config.yaml
crop_scale_min: 0.5
horizontal_flip: false
num_classes: 10
output_stride: 8
norm_position: "pre"
num_experts: 8
shared_expert: false
patch_size: [8, 8]
conv_stem: false
final_lr_fraction: 0
Rows from block 11 of a small segmentation model, named by matrix and row number. Rows with one number within an expert belong to one neuron, the router's apart. Each number is 50 + 15 x the weight over its row's rms, rounded and kept within 0 to 99. All counts start at 0.
Before each expert's rows are labels from the 100 images, of 14976, where the router gives the expert most weight on average: "strongest on" is what is common among them; "lies over" is the class under the peak. Only what is clearly more common there than usual is listed. The data: Sentinel-2 satellite tiles (TerraMesh). In brackets: how many of the 100, against the usual share in percent.
# router: router (model.blocks.11.mlp.router.weight, 8x192, trained with AdamW), inputs 128-191
# up: expert up (model.blocks.11.mlp.up, 8x96x192), inputs 128-191
# down: expert down (model.blocks.11.mlp.down, 8x192x96, transposed), outputs 128-191

# expert 4
strongest on: trees (96 vs 58.6); clouds (95 vs 15.5); main land cover: trees (87 vs 19.6)
lies over: trees (89 vs 20)
router.4:52 39 61 56 46 36 52 31 64 54 69 63 44 63 47 63 34 46 29 38 54 33 38 49 54 54 31 72 83 38 35 63 29 59 38 19 43 57 43 42 37 64 46 43 36 45 50 46 36 66 48 67 44 53 25 48 43 66 56 57 42 58 41 21
up.0:54 43 45 68 17 65 76 46 30 34 44 37 44 59 50 62 70 37 58 75 72 50 57 33 50 40 60 46 91 64 55 32 37 39 48 28 57 40 38 56 58 26 58 48 39 53 48 55 51 49 49 61 38 76 41 63 45 31 50 42 34 54 35 60
down.0:36 40 65 26 46 66 61 37 50 48 43 55 39 40 36 56 20 53 49 32 31 63 62 55 52 72 50 71 62 46 57 57 71 31 61 30 61 52 68 32 48 70 79 43 79 67 51 50 50 31 18 57 42 58 39 63 36 45 39 43 30 70 38 33
up.1:61 45 56 62 31 47 58 48 49 45 54 74 43 65 45 69 46 64 58 61 47 53 63 57 50 85 34 79 56 63 56 58 41 49 57 70 35 72 54 43 45 13 42 38 69 65 31 53 34 43 22 38 61 25 54 51 55 56 72 39 50 90 35 39
down.1:34 75 63 44 61 35 52 53 74 55 68 46 55 23 49 35 39 31 54 39 58 34 51 29 51 28 50 32 48 37 50 43 63 50 48 47 48 09 65 53 55 69 65 74 53 43 56 52 61 59 52 30 35 46 50 52 54 38 41 46 68 90 87 64
up.2:34 51 29 51 14 37 70 75 75 39 38 54 62 64 37 36 52 62 67 47 48 48 42 63 28 60 53 46 54 54 37 52 55 51 64 71 40 50 29 61 69 61 33 70 80 38 39 35 50 63 46 62 23 51 40 37 59 71 46 52 52 50 47 45
down.2:36 69 67 74 52 57 32 66 59 70 59 40 61 65 29 70 68 51 38 49 45 47 40 62 49 49 24 66 19 71 35 54 59 45 45 54 36 27 58 50 55 31 43 27 69 62 39 50 72 69 43 52 52 56 50 56 59 51 84 45 70 63 70 41
up.3:45 96 28 39 60 50 81 77 20 34 39 55 54 45 57 68 25 41 40 63 56 65 58 27 66 47 45 47 20 64 69 44 42 54 47 41 53 70 51 29 51 47 45 55 48 45 67 54 77 44 27 48 31 47 50 83 26 56 58 41 37 44 51 45
down.3:38 41 42 62 45 65 44 29 47 48 60 84 40 54 53 10 64 54 26 28 32 52 32 64 60 49 36 39 45 38 24 40 61 60 52 44 69 64 61 66 58 56 51 70 45 37 42 58 50 55 48 47 66 47 58 52 45 40 74 51 81 47 99 54
up.4:59 60 61 53 70 65 61 48 47 42 41 45 49 54 54 45 51 50 55 43 23 64 60 39 50 58 41 72 55 61 54 48 44 45 63 17 27 47 50 33 53 27 54 49 57 49 57 30 42 52 70 19 57 41 64 57 54 44 65 50 54 89 71 33
down.4:52 32 48 59 58 45 58 67 58 75 52 53 39 35 49 52 39 84 61 69 36 49 47 53 56 59 56 33 29 32 41 77 48 41 41 28 78 25 64 49 65 73 45 77 21 49 50 31 21 42 42 58 62 44 62 55 44 63 65 62 43 59 47 66
up.5:59 42 60 50 54 59 45 43 42 31 18 30 58 50 56 15 39 59 56 28 56 63 56 39 60 25 65 28 44 49 45 62 57 60 61 54 64 49 29 49 68 46 36 57 33 29 43 16 57 64 80 58 38 62 34 71 57 38 43 44 52 52 41 65
down.5:45 42 48 57 65 49 44 37 43 67 59 58 69 39 53 41 40 27 47 63 50 38 67 64 61 66 52 21 28 58 36 50 34 55 15 32 42 34 77 47 54 27 56 38 51 42 36 47 63 46 46 75 52 66 51 42 30 67 53 43 53 51 47 46
up.6:57 66 53 36 58 44 42 37 37 36 57 14 67 35 72 59 40 40 70 63 36 57 55 14 57 20 55 45 58 63 57 42 49 48 28 61 35 50 38 59 61 73 64 56 40 45 73 27 38 51 26 40 58 60 51 49 57 63 36 52 73 48 46 65
down.6:54 64 22 42 54 38 76 41 40 70 28 14 57 47 81 52 34 63 58 36 54 47 41 64 47 72 48 64 46 53 37 37 67 39 39 31 46 35 37 38 67 71 45 44 58 78 66 16 54 55 40 27 49 50 65 56 60 50 66 58 54 63 70 41
up.7:60 52 32 29 15 40 74 41 46 16 67 68 40 44 62 53 57 49 47 69 51 60 68 45 42 68 50 53 57 35 43 50 69 59 42 38 48 69 36 59 58 65 51 62 55 76 62 42 60 45 23 51 52 38 33 57 24 57 51 60 37 53 44 36
down.7:48 53 89 17 47 65 65 52 59 36 42 54 70 67 41 38 45 45 23 41 41 39 54 64 28 13 48 59 61 92 69 64 14 38 36 47 62 54 48 42 43 83 52 66 43 32 61 74 74 59 49 60 69 72 57 59 48 48 50 63 49 51 47 40
up.8:70 70 14 51 40 15 54 43 44 28 64 80 68 64 62 28 35 30 44 45 45 52 51 47 63 52 52 63 25 33 29 39 51 60 48 34 71 69 47 56 59 83 71 44 61 50 65 59 48 55 45 37 30 64 44 42 58 60 48 51 51 59 52 44
down.8:47 47 31 64 47 70 40 36 47 43 60 44 46 56 50 48 67 38 49 56 58 50 69 05 59 41 55 63 76 52 51 49 64 37 58 59 47 25 50 52 59 24 44 44 72 32 50 41 36 63 36 84 53 55 40 71 64 59 31 18 86 35 68 39
up.9:44 56 70 65 55 41 59 44 51 29 41 40 12 41 41 63 57 48 64 50 65 57 33 59 35 43 54 49 54 44 39 46 70 49 50 79 47 60 33 50 56 50 58 59 58 64 40 41 46 34 38 21 61 39 87 55 57 21 45 54 64 77 46 60
down.9:44 52 70 59 68 39 85 56 53 62 32 19 61 53 32 63 53 71 54 53 62 36 59 14 33 58 49 44 64 64 29 47 40 32 57 55 70 23 77 75 50 58 41 81 37 49 54 34 47 60 49 64 37 46 41 67 61 71 68 47 38 25 19 28
up.10:39 52 54 32 85 42 28 42 33 65 24 47 43 50 65 63 49 27 50 65 59 50 53 47 18 47 58 33 62 62 32 48 54 33 55 70 67 69 41 59 42 47 55 61 57 48 61 41 55 50 34 39 57 48 54 55 58 64 24 68 52 56 15 34
down.10:50 44 47 40 52 54 65 63 73 50 44 63 31 65 34 65 55 28 56 40 28 50 47 33 67 28 52 59 82 42 70 73 38 52 45 51 42 29 64 36 41 57 64 33 34 66 64 38 44 36 44 79 62 54 62 55 70 48 65 64 60 58 58 61
up.11:69 94 55 51 90 50 51 54 14 53 33 59 51 48 48 49 57 58 51 45 59 62 50 65 45 61 56 37 42 56 55 54 34 36 41 77 58 45 53 49 59 29 44 59 33 64 54 53 36 47 40 39 59 35 61 42 47 37 43 63 14 78 75 44
down.11:36 34 38 59 42 53 65 47 63 53 49 38 30 42 74 46 22 47 65 65 80 48 65 66 39 39 50 76 96 38 54 42 68 59 80 51 64 66 32 49 57 51 56 50 81 53 51 54 39 40 64 47 41 42 46 42 59 44 64 75 48 27 46 55

# expert 5
strongest on: trees (93 vs 58.6); main land cover: trees (50 vs 19.6); main land cover: rangeland (44 vs 20.4)
lies over: rangeland (55 vs 22.5)
router.5:39 61 55 36 66 57 28 60 29 35 57 66 57 43 32 35 67 28 33 57 19 29 42 50 53 45 46 32 47 77 39 19 40 36 34 67 46 69 37 43 46 41 52 49 33 54 62 58 71 68 36 53 63 56 53 30 60 27 70 51 63 33 59 49
up.0:64 38 55 24 56 89 59 57 55 13 61 55 46 47 46 46 66 39 42 38 53 44 46 46 69 72 85 40 53 82 57 47 58 48 60 32 19 83 63 55 24 41 24 54 47 65 09 33 53 71 51 47 45 52 30 62 38 44 50 64 48 56 55 41
down.0:46 46 30 42 68 52 43 19 50 90 40 54 46 43 44 22 56 37 37 63 38 50 25 42 61 74 31 57 57 27 44 51 50 37 41 35 53 59 72 70 47 26 60 52 58 39 48 36 51 63 34 61 38 29 49 28 34 41 68 52 49 75 49 40
up.1:69 67 58 39 69 65 51 51 73 44 52 76 34 30 46 63 09 50 61 67 67 64 50 57 50 51 66 47 50 36 54 66 53 37 65 13 90 34 66 56 48 67 59 41 54 50 45 50 56 52 45 40 58 56 56 56 48 53 50 40 16 48 42 47
down.1:39 60 47 50 47 50 26 23 57 63 44 61 16 53 77 51 55 61 74 24 46 50 55 55 57 58 42 49 53 63 45 68 37 46 57 52 50 40 34 43 62 17 49 28 60 57 52 53 17 43 38 36 55 72 50 76 49 60 51 31 40 50 67 38
up.2:40 59 61 40 45 76 45 66 46 35 53 38 44 34 27 91 42 54 69 19 51 29 42 52 26 29 55 49 32 65 65 40 48 62 56 50 40 49 46 61 50 21 49 21 65 48 42 22 54 50 51 58 65 49 25 42 46 56 19 54 28 48 58 44
down.2:54 63 36 56 38 45 58 49 53 58 54 56 52 50 43 41 58 41 53 64 38 54 62 46 79 56 54 42 86 60 42 55 38 34 49 06 62 38 61 34 55 44 61 68 75 41 46 50 67 60 65 44 56 37 44 65 63 47 63 43 39 46 24 46
up.3:46 88 55 58 54 20 49 50 36 83 45 25 33 73 24 45 47 55 58 53 57 61 57 42 80 39 53 40 44 25 57 46 43 31 43 77 76 64 55 57 57 48 44 46 61 55 40 22 56 33 73 59 41 40 55 34 59 33 68 43 46 70 53 41
down.3:39 56 39 45 59 36 65 69 43 42 45 50 34 66 71 27 52 65 61 55 23 46 57 80 53 84 46 34 37 91 43 81 65 45 48 38 48 55 07 56 32 30 40 41 55 54 60 63 38 62 30 42 42 58 49 78 30 56 52 34 31 29 87 50
up.4:37 53 53 57 34 48 46 49 57 29 57 72 33 26 45 54 48 47 63 51 44 39 63 53 80 32 52 42 40 35 51 54 46 66 55 22 49 78 54 27 47 46 43 51 48 40 81 60 53 40 54 29 54 59 58 71 60 44 56 51 43 49 40 40
down.4:45 54 61 35 60 64 67 53 66 33 51 35 44 40 21 62 39 62 71 40 47 50 38 40 44 40 50 67 40 42 70 87 57 53 64 66 48 17 79 62 61 25 58 45 38 60 10 30 68 32 35 45 40 50 52 48 60 59 45 22 49 40 60 57
up.5:48 40 57 64 34 21 39 29 35 36 39 42 43 72 49 90 46 40 47 55 65 55 50 57 55 41 51 53 95 65 34 22 51 46 76 38 48 51 40 38 52 30 47 81 27 48 36 12 54 62 34 46 50 48 44 76 32 63 47 64 30 49 71 44
down.5:32 37 71 76 46 83 62 45 66 32 49 61 57 23 53 82 44 58 61 70 24 56 59 56 37 67 37 39 43 51 57 57 36 41 26 55 38 60 37 54 72 50 77 57 48 59 41 44 68 39 66 52 27 64 43 46 43 60 41 16 21 64 22 53
up.6:51 70 47 57 53 49 38 43 32 23 74 43 36 44 36 29 59 75 50 64 42 59 66 47 36 49 56 55 50 49 50 37 62 60 30 54 50 39 63 56 66 61 51 31 34 37 30 41 65 31 20 44 36 57 53 39 55 37 60 62 19 17 56 52
down.6:46 41 57 60 58 44 23 47 88 81 35 53 60 55 43 59 56 51 64 51 63 21 42 62 66 40 56 52 54 49 59 50 36 26 61 53 40 54 43 44 69 53 49 73 59 58 74 64 65 81 48 48 83 35 59 57 59 60 34 67 56 45 37 33
up.7:52 40 51 45 51 52 35 52 58 71 60 57 56 64 44 88 25 66 41 64 51 45 44 73 65 49 50 71 47 55 54 36 60 30 59 38 39 72 53 61 59 48 40 41 54 69 59 60 44 38 40 54 44 53 44 14 42 72 55 54 43 62 57 57
down.7:54 43 43 77 67 42 42 50 56 16 44 59 48 40 60 39 45 84 40 64 62 68 69 23 52 51 52 47 44 63 40 52 59 60 53 69 42 67 36 35 34 49 49 53 60 64 49 35 49 30 59 39 43 31 62 49 40 45 44 49 69 63 22 28
up.8:63 55 44 38 47 58 46 76 61 80 56 44 45 68 53 49 78 51 37 02 24 39 29 85 54 89 49 69 49 66 65 42 65 49 57 41 33 54 55 61 59 30 37 55 50 57 39 56 51 47 53 58 41 34 46 39 42 67 76 64 37 55 74 54
down.8:29 32 53 33 25 51 51 40 35 36 47 43 30 37 61 67 51 26 30 71 35 54 30 12 47 33 32 29 57 34 29 41 39 48 37 43 54 30 36 51 52 59 52 84 66 43 72 52 56 59 21 53 44 50 53 17 30 42 53 63 52 62 30 72
up.9:49 44 37 37 81 77 69 50 76 54 44 53 48 51 43 65 54 39 67 52 77 58 63 40 46 45 61 54 57 61 51 48 21 47 70 21 44 46 40 36 55 60 40 55 40 33 36 31 61 67 46 44 44 54 55 43 64 60 80 46 54 58 25 48
down.9:37 61 66 59 58 55 54 51 52 35 68 60 31 46 42 48 50 62 45 47 48 58 43 57 60 66 46 67 60 43 63 56 47 61 39 32 41 46 47 43 55 49 58 35 51 34 48 54 36 30 63 72 21 66 35 66 48 58 07 61 62 65 80 50
up.10:57 66 67 47 36 48 50 49 33 76 60 48 71 62 33 21 26 64 55 68 32 40 62 39 63 44 33 45 28 49 62 51 38 39 28 45 54 74 71 66 39 57 48 21 46 54 62 43 57 34 88 48 40 55 47 20 47 46 37 60 49 53 38 51
down.10:36 65 30 64 68 59 60 63 32 44 48 46 75 42 51 65 45 57 32 38 43 38 60 59 34 39 24 56 55 58 48 54 82 33 54 66 69 69 54 56 62 53 39 74 60 66 48 71 56 49 42 28 48 54 63 38 64 50 31 37 41 27 69 26
up.11:70 55 45 37 73 42 28 61 43 74 63 64 63 47 49 63 63 44 54 37 34 50 35 64 53 61 58 52 29 46 45 53 61 52 43 46 30 49 45 52 60 46 51 59 43 47 52 45 57 55 38 25 43 41 58 56 65 45 61 60 51 39 13 39
down.11:52 41 60 62 57 47 56 50 41 48 39 54 48 75 45 24 21 80 48 44 56 63 44 56 54 66 64 56 47 39 51 41 56 49 40 69 84 67 76 55 48 63 65 55 45 53 59 40 71 49 50 66 60 49 48 58 39 67 38 50 39 67 72 43

# expert 3
strongest on: main land cover: rangeland (65 vs 20.4); bare ground (56 vs 24.3); main land cover: bare ground (25 vs 5.1)
lies over: rangeland (68 vs 22.5)
router.3:46 73 49 32 16 45 51 42 44 46 28 34 56 30 58 37 83 53 62 37 45 46 36 54 39 42 45 37 36 70 40 47 73 55 74 91 42 55 26 31 54 56 49 54 62 58 65 66 43 27 40 16 52 44 55 62 43 48 64 30 42 42 88 60
up.0:53 63 69 40 86 43 41 31 50 00 62 53 53 57 20 25 65 46 52 82 46 66 70 64 66 63 46 49 55 75 44 48 48 24 56 40 65 49 56 46 57 34 49 47 67 58 32 41 47 73 47 64 49 49 73 67 71 28 44 35 53 66 63 55
down.0:50 51 56 36 10 68 32 64 51 68 66 58 44 49 33 67 62 74 55 29 40 50 41 61 41 46 25 23 39 68 33 44 52 38 31 48 69 27 75 48 52 34 66 35 62 68 74 54 77 80 52 63 59 30 50 19 51 44 75 34 47 33 76 77
up.1:68 39 54 48 27 60 29 27 73 67 72 40 45 64 51 35 60 36 28 37 35 67 56 67 25 59 41 40 59 37 42 44 31 57 46 26 71 53 45 58 25 67 48 51 22 52 64 57 46 33 66 49 45 47 52 53 66 65 49 63 70 39 36 62
down.1:59 38 23 50 45 49 27 40 36 28 59 50 72 69 33 61 42 70 80 67 49 35 44 13 50 44 67 38 48 47 30 30 68 38 66 23 31 33 62 72 58 41 53 33 67 62 62 25 65 63 46 69 49 36 49 41 62 59 55 53 54 48 59 24
up.2:81 47 33 58 94 44 70 80 50 77 43 53 45 63 57 71 53 47 47 84 43 47 51 56 55 76 59 37 33 18 45 61 61 67 49 29 55 47 49 47 58 15 28 34 48 64 40 35 72 46 67 39 28 46 48 45 64 52 27 32 45 57 64 53
down.2:51 43 45 51 22 51 78 26 52 45 50 46 54 53 40 84 48 27 57 29 67 44 49 51 44 38 58 70 60 71 32 68 15 53 37 39 53 34 43 44 55 33 30 56 37 47 55 49 64 45 45 80 52 71 48 49 33 51 57 30 56 73 27 24
up.3:52 39 56 89 30 65 47 39 39 82 56 60 73 66 43 49 27 47 31 78 50 48 41 45 50 32 60 59 37 29 22 21 76 42 44 75 61 44 33 50 68 59 48 54 49 40 70 54 48 41 61 33 66 45 50 24 59 67 31 50 51 35 62 67
down.3:45 97 52 42 41 35 55 71 34 56 70 42 53 51 70 74 17 49 64 33 32 82 49 81 59 59 37 41 51 27 63 40 42 69 47 58 53 55 47 20 35 69 36 39 46 66 47 40 56 40 38 44 48 29 45 50 38 43 55 65 60 71 51 54
up.4:56 68 25 67 46 42 82 65 42 57 42 65 75 42 62 36 50 65 21 64 31 21 66 35 45 36 47 77 61 55 13 56 68 45 56 69 20 50 51 60 67 71 48 62 38 37 45 56 41 61 58 22 55 54 27 58 36 51 34 59 40 50 94 58
down.4:54 40 55 62 84 53 79 40 56 44 57 50 32 46 25 87 44 48 28 39 37 71 49 87 50 72 54 40 49 48 62 65 38 41 48 62 48 50 22 46 44 29 51 31 39 45 49 46 35 44 42 51 35 48 53 70 62 71 73 63 41 33 52 31
up.5:32 61 41 64 14 51 32 56 46 52 52 70 51 39 60 58 39 54 51 47 34 48 70 48 62 53 55 39 67 44 65 75 70 26 53 56 52 67 65 56 74 51 57 47 48 47 48 59 54 55 34 80 66 53 36 47 42 65 44 38 47 46 43 40
down.5:43 34 39 37 85 53 29 50 70 51 59 35 39 40 58 40 53 48 48 50 40 50 38 69 30 55 46 56 42 64 48 61 39 70 34 90 51 39 00 42 18 68 54 60 41 69 79 60 34 38 65 35 46 32 59 44 56 48 61 76 56 49 49 44
up.6:50 20 57 67 39 37 57 28 55 56 44 16 48 48 51 69 68 35 23 60 65 56 69 24 34 46 55 75 41 19 48 47 66 44 37 33 69 49 70 58 65 55 47 62 46 61 70 45 59 43 51 54 68 47 33 21 00 40 53 74 61 64 49 47
down.6:71 66 54 60 56 41 60 54 26 29 49 60 34 54 60 39 22 42 96 60 41 63 49 67 58 45 52 36 65 38 61 64 40 50 76 77 47 63 34 66 44 62 67 35 37 82 43 46 64 31 52 50 33 44 53 66 76 67 33 39 43 58 51 50
up.7:59 72 54 51 67 78 58 74 33 34 28 33 42 47 66 76 75 27 57 24 36 64 56 64 38 43 34 28 46 49 44 67 51 71 55 50 44 42 63 45 28 45 46 45 29 66 41 37 30 60 84 63 47 23 55 49 51 38 74 55 61 60 88 36
down.7:24 44 38 37 52 37 44 43 67 56 75 52 77 51 65 46 50 40 62 35 44 44 64 45 71 35 47 55 29 31 70 49 38 50 39 42 54 73 51 73 48 41 25 54 64 52 61 64 20 53 26 54 39 87 45 38 58 54 61 51 54 67 13 64
up.8:36 54 43 32 32 57 24 34 67 49 59 47 43 61 53 63 79 62 45 73 33 67 55 36 38 60 44 49 75 16 41 14 50 46 57 82 58 22 74 67 68 37 74 54 53 32 48 55 55 61 36 49 45 79 62 68 72 39 70 31 47 45 64 25
down.8:56 55 61 53 53 50 59 62 28 37 25 44 53 62 43 62 16 36 42 37 51 38 68 43 53 17 43 53 31 73 70 60 43 76 59 61 54 67 21 44 32 48 34 32 47 69 48 46 54 29 33 27 43 38 48 40 39 40 54 53 34 47 36 63
up.9:61 40 60 58 59 21 49 47 53 46 54 28 57 91 41 55 40 50 52 62 27 41 46 49 41 54 74 81 25 54 47 36 58 69 23 32 44 39 46 53 66 57 38 68 26 47 32 39 66 24 65 48 57 45 29 45 53 34 38 39 45 44 99 23
down.9:32 23 43 56 43 63 61 62 57 50 54 54 64 22 60 62 67 50 62 40 58 55 64 23 56 66 53 51 99 43 53 39 49 49 50 81 48 60 46 57 62 25 40 47 49 49 39 56 40 60 30 33 64 72 65 47 47 51 66 57 58 39 12 39
up.10:40 28 57 53 66 59 47 47 83 51 40 35 40 38 60 33 38 53 51 58 27 55 81 32 52 34 52 45 47 41 64 36 59 47 54 29 54 40 55 48 60 60 58 58 67 32 54 47 34 57 61 36 49 65 45 61 69 67 59 47 68 27 09 57
down.10:57 78 50 42 66 50 43 38 27 56 41 50 67 29 57 80 63 49 33 57 38 49 42 75 52 80 43 36 47 74 51 53 40 41 44 40 56 65 43 46 34 36 52 55 51 79 60 53 59 44 52 60 45 45 36 36 60 51 41 41 37 65 64 48
up.11:67 46 37 26 52 46 44 66 70 62 68 82 26 62 38 56 40 38 45 70 66 50 28 57 43 77 38 47 48 04 44 56 48 50 44 30 34 79 37 68 50 51 26 48 48 67 45 45 75 55 61 27 43 21 24 16 49 78 51 50 46 35 37 61
down.11:52 68 55 54 76 43 36 29 25 00 54 23 79 40 68 47 43 32 21 48 53 58 51 08 56 49 52 65 67 53 50 28 66 49 37 47 48 76 57 53 52 36 75 36 47 55 74 36 40 58 32 59 54 63 68 24 54 59 73 72 61 37 16 32

# expert 2
strongest on: water (97 vs 40.5); main land cover: water (97 vs 11.2)
lies over: water (93 vs 10.8)
router.2:66 54 50 51 85 47 51 62 47 60 35 29 54 32 66 68 33 71 57 78 68 64 50 39 57 37 55 49 24 47 54 49 53 32 34 31 57 41 58 75 67 40 75 65 44 37 48 67 51 29 68 30 55 54 81 51 50 59 55 65 61 53 42 46
up.0:59 63 64 45 48 85 60 45 68 51 54 54 58 45 48 54 58 52 52 22 49 69 54 29 74 57 54 51 42 36 57 40 64 53 63 20 40 50 43 41 55 38 39 69 54 34 41 27 56 49 74 56 45 59 37 46 21 65 31 40 53 52 95 79
down.0:36 41 42 47 59 24 41 75 68 51 83 71 30 47 45 54 53 58 55 61 64 29 48 76 59 50 53 59 43 35 52 58 45 32 56 50 68 55 68 62 42 66 53 28 65 48 23 48 45 62 22 24 31 24 44 35 46 71 47 55 21 41 47 42
up.1:45 64 57 50 37 59 30 52 49 49 50 61 50 46 57 77 47 78 64 44 45 40 65 46 47 53 41 74 35 56 51 53 58 36 51 67 46 41 53 52 57 59 56 42 43 40 60 64 41 50 36 49 48 44 44 45 38 51 41 69 49 60 43 33
down.1:51 31 67 42 78 54 71 46 53 48 51 45 46 54 45 08 30 41 36 57 63 49 52 28 62 47 57 49 74 65 42 37 47 44 50 45 50 64 40 42 45 66 38 89 72 46 68 54 64 47 51 47 66 50 54 47 41 35 80 61 34 69 29 64
up.2:51 48 33 50 58 55 68 35 44 51 65 53 54 67 55 64 62 32 59 60 53 63 39 36 39 49 43 62 49 52 50 32 57 68 33 56 36 42 33 62 44 23 59 33 68 59 70 71 55 45 70 68 44 29 53 37 65 35 66 63 51 28 53 65
down.2:38 39 49 62 76 41 60 53 51 51 69 55 31 50 52 29 22 59 46 47 72 53 74 46 44 36 54 55 56 37 36 72 44 56 45 65 48 80 36 40 51 45 19 40 55 36 33 48 37 18 48 23 68 66 54 51 35 70 61 40 50 43 56 47
up.3:66 81 53 40 42 33 56 46 25 65 25 39 59 52 70 70 75 52 28 08 30 55 72 75 42 66 39 62 49 51 46 39 38 51 67 39 50 39 65 43 48 16 52 83 48 68 27 83 52 61 67 47 25 33 55 57 54 39 71 69 45 67 13 60
down.3:48 51 45 48 41 77 63 66 52 54 52 53 40 75 18 36 30 49 56 72 69 47 65 29 61 59 51 40 30 59 45 35 51 41 36 71 48 50 11 58 54 69 63 41 80 63 50 54 61 54 31 53 69 65 32 33 58 61 77 42 60 59 99 31
up.4:47 48 43 64 55 58 57 45 37 49 33 54 54 36 33 65 57 42 41 43 54 41 57 27 37 31 52 47 66 37 42 60 41 35 40 79 77 50 53 47 43 48 74 70 45 54 15 38 58 37 38 41 24 25 54 62 38 33 42 61 77 63 63 44
down.4:39 19 49 61 33 49 49 62 38 33 36 48 41 49 53 64 65 50 50 44 59 55 58 57 68 29 44 60 64 43 41 62 40 34 59 47 55 36 49 45 56 49 37 47 49 42 54 51 48 58 86 50 59 63 65 72 50 44 57 38 46 26 67 51
up.5:42 53 36 31 53 51 56 48 47 62 56 48 59 42 68 69 28 33 52 39 22 58 53 40 58 48 43 37 72 63 43 62 59 61 61 52 71 38 30 58 60 37 57 78 54 47 72 33 40 38 37 54 54 42 44 67 60 47 44 47 42 65 70 54
down.5:16 79 65 54 36 55 62 49 48 25 54 57 37 53 44 41 47 36 49 23 97 58 39 62 46 49 38 65 62 41 55 56 27 22 56 45 24 52 86 42 62 50 43 50 59 81 35 68 65 60 43 55 48 48 34 54 42 48 63 58 49 44 61 34
up.6:52 53 57 60 53 35 32 53 68 56 56 59 54 59 41 89 60 50 52 59 61 48 42 61 52 52 54 37 64 82 48 60 51 50 59 33 44 33 47 51 28 63 55 35 35 66 61 54 54 58 78 46 32 26 35 41 50 67 38 49 68 74 76 45
down.6:46 66 44 26 37 63 75 64 40 59 52 41 03 53 22 20 44 34 39 55 52 53 38 34 55 42 57 60 61 53 66 66 37 45 62 45 69 60 22 27 32 45 54 72 42 30 56 78 35 40 62 42 51 43 44 32 30 28 68 52 37 41 45 50
up.7:49 44 46 60 32 37 69 39 32 59 30 59 28 46 40 68 64 48 45 34 55 53 45 38 27 42 49 49 99 47 28 48 39 41 55 47 45 51 50 52 45 62 59 64 43 41 30 64 48 35 61 34 47 52 54 55 54 44 43 88 37 69 67 40
down.7:28 73 39 41 36 42 65 64 28 38 49 49 40 48 71 57 38 41 53 44 35 56 53 10 77 47 30 65 43 27 47 34 45 57 20 49 58 47 65 41 68 55 59 39 32 29 55 42 70 61 52 56 53 72 64 57 50 40 75 42 42 66 63 72
up.8:52 42 26 45 65 49 35 42 45 28 41 61 38 67 59 37 52 66 47 41 45 38 46 45 37 31 48 48 56 60 52 66 67 58 24 44 49 73 44 80 54 58 52 28 33 26 40 49 66 29 56 67 60 35 57 32 42 21 61 39 36 20 72 25
down.8:55 40 54 69 36 37 68 70 51 84 53 52 57 51 51 68 50 28 45 39 70 67 48 55 62 48 56 54 42 36 40 50 41 63 54 70 56 32 44 31 72 43 56 32 33 75 35 69 53 53 51 35 38 64 67 56 44 44 19 48 66 68 34 72
up.9:54 40 34 56 29 79 57 59 60 28 62 66 73 45 27 67 59 49 30 47 40 42 38 52 58 66 46 53 47 12 37 71 43 61 40 30 39 58 56 60 50 55 51 51 52 47 42 64 42 72 19 43 49 47 48 48 51 42 65 47 49 38 58 47
down.9:42 58 57 52 91 26 56 50 61 64 57 48 32 47 90 10 57 34 52 36 51 71 54 32 42 46 63 38 33 29 80 29 61 57 44 41 60 42 56 44 42 60 59 45 63 45 70 49 79 43 46 44 50 50 75 52 62 46 41 67 59 57 33 42
up.10:70 47 62 35 35 36 62 50 49 49 47 45 85 58 56 20 52 41 41 48 41 32 35 73 42 43 46 47 35 68 50 21 60 69 40 44 60 25 62 64 53 36 45 60 71 58 50 55 38 28 45 56 61 52 86 34 59 50 72 64 38 58 83 68
down.10:39 53 54 45 37 48 35 60 51 59 38 63 46 44 49 55 41 44 33 47 53 59 53 23 42 50 41 35 61 27 59 53 43 38 77 47 53 53 43 27 62 41 45 46 52 52 62 54 32 51 58 45 53 45 42 67 59 56 63 48 51 48 47 58
up.11:63 70 48 45 47 40 36 69 41 58 34 32 55 40 64 59 54 75 47 25 45 64 50 51 38 39 62 46 47 61 63 59 65 53 55 46 49 76 77 51 57 34 49 61 31 48 62 61 61 54 52 52 41 37 60 49 42 71 24 37 47 54 48 47
down.11:54 63 63 59 31 70 58 45 36 69 67 24 57 57 72 41 37 44 24 85 57 45 56 59 47 54 57 34 76 75 32 18 44 50 48 52 70 54 12 51 59 58 50 33 55 58 54 60 43 48 21 45 64 62 42 42 48 63 75 72 62 65 47 38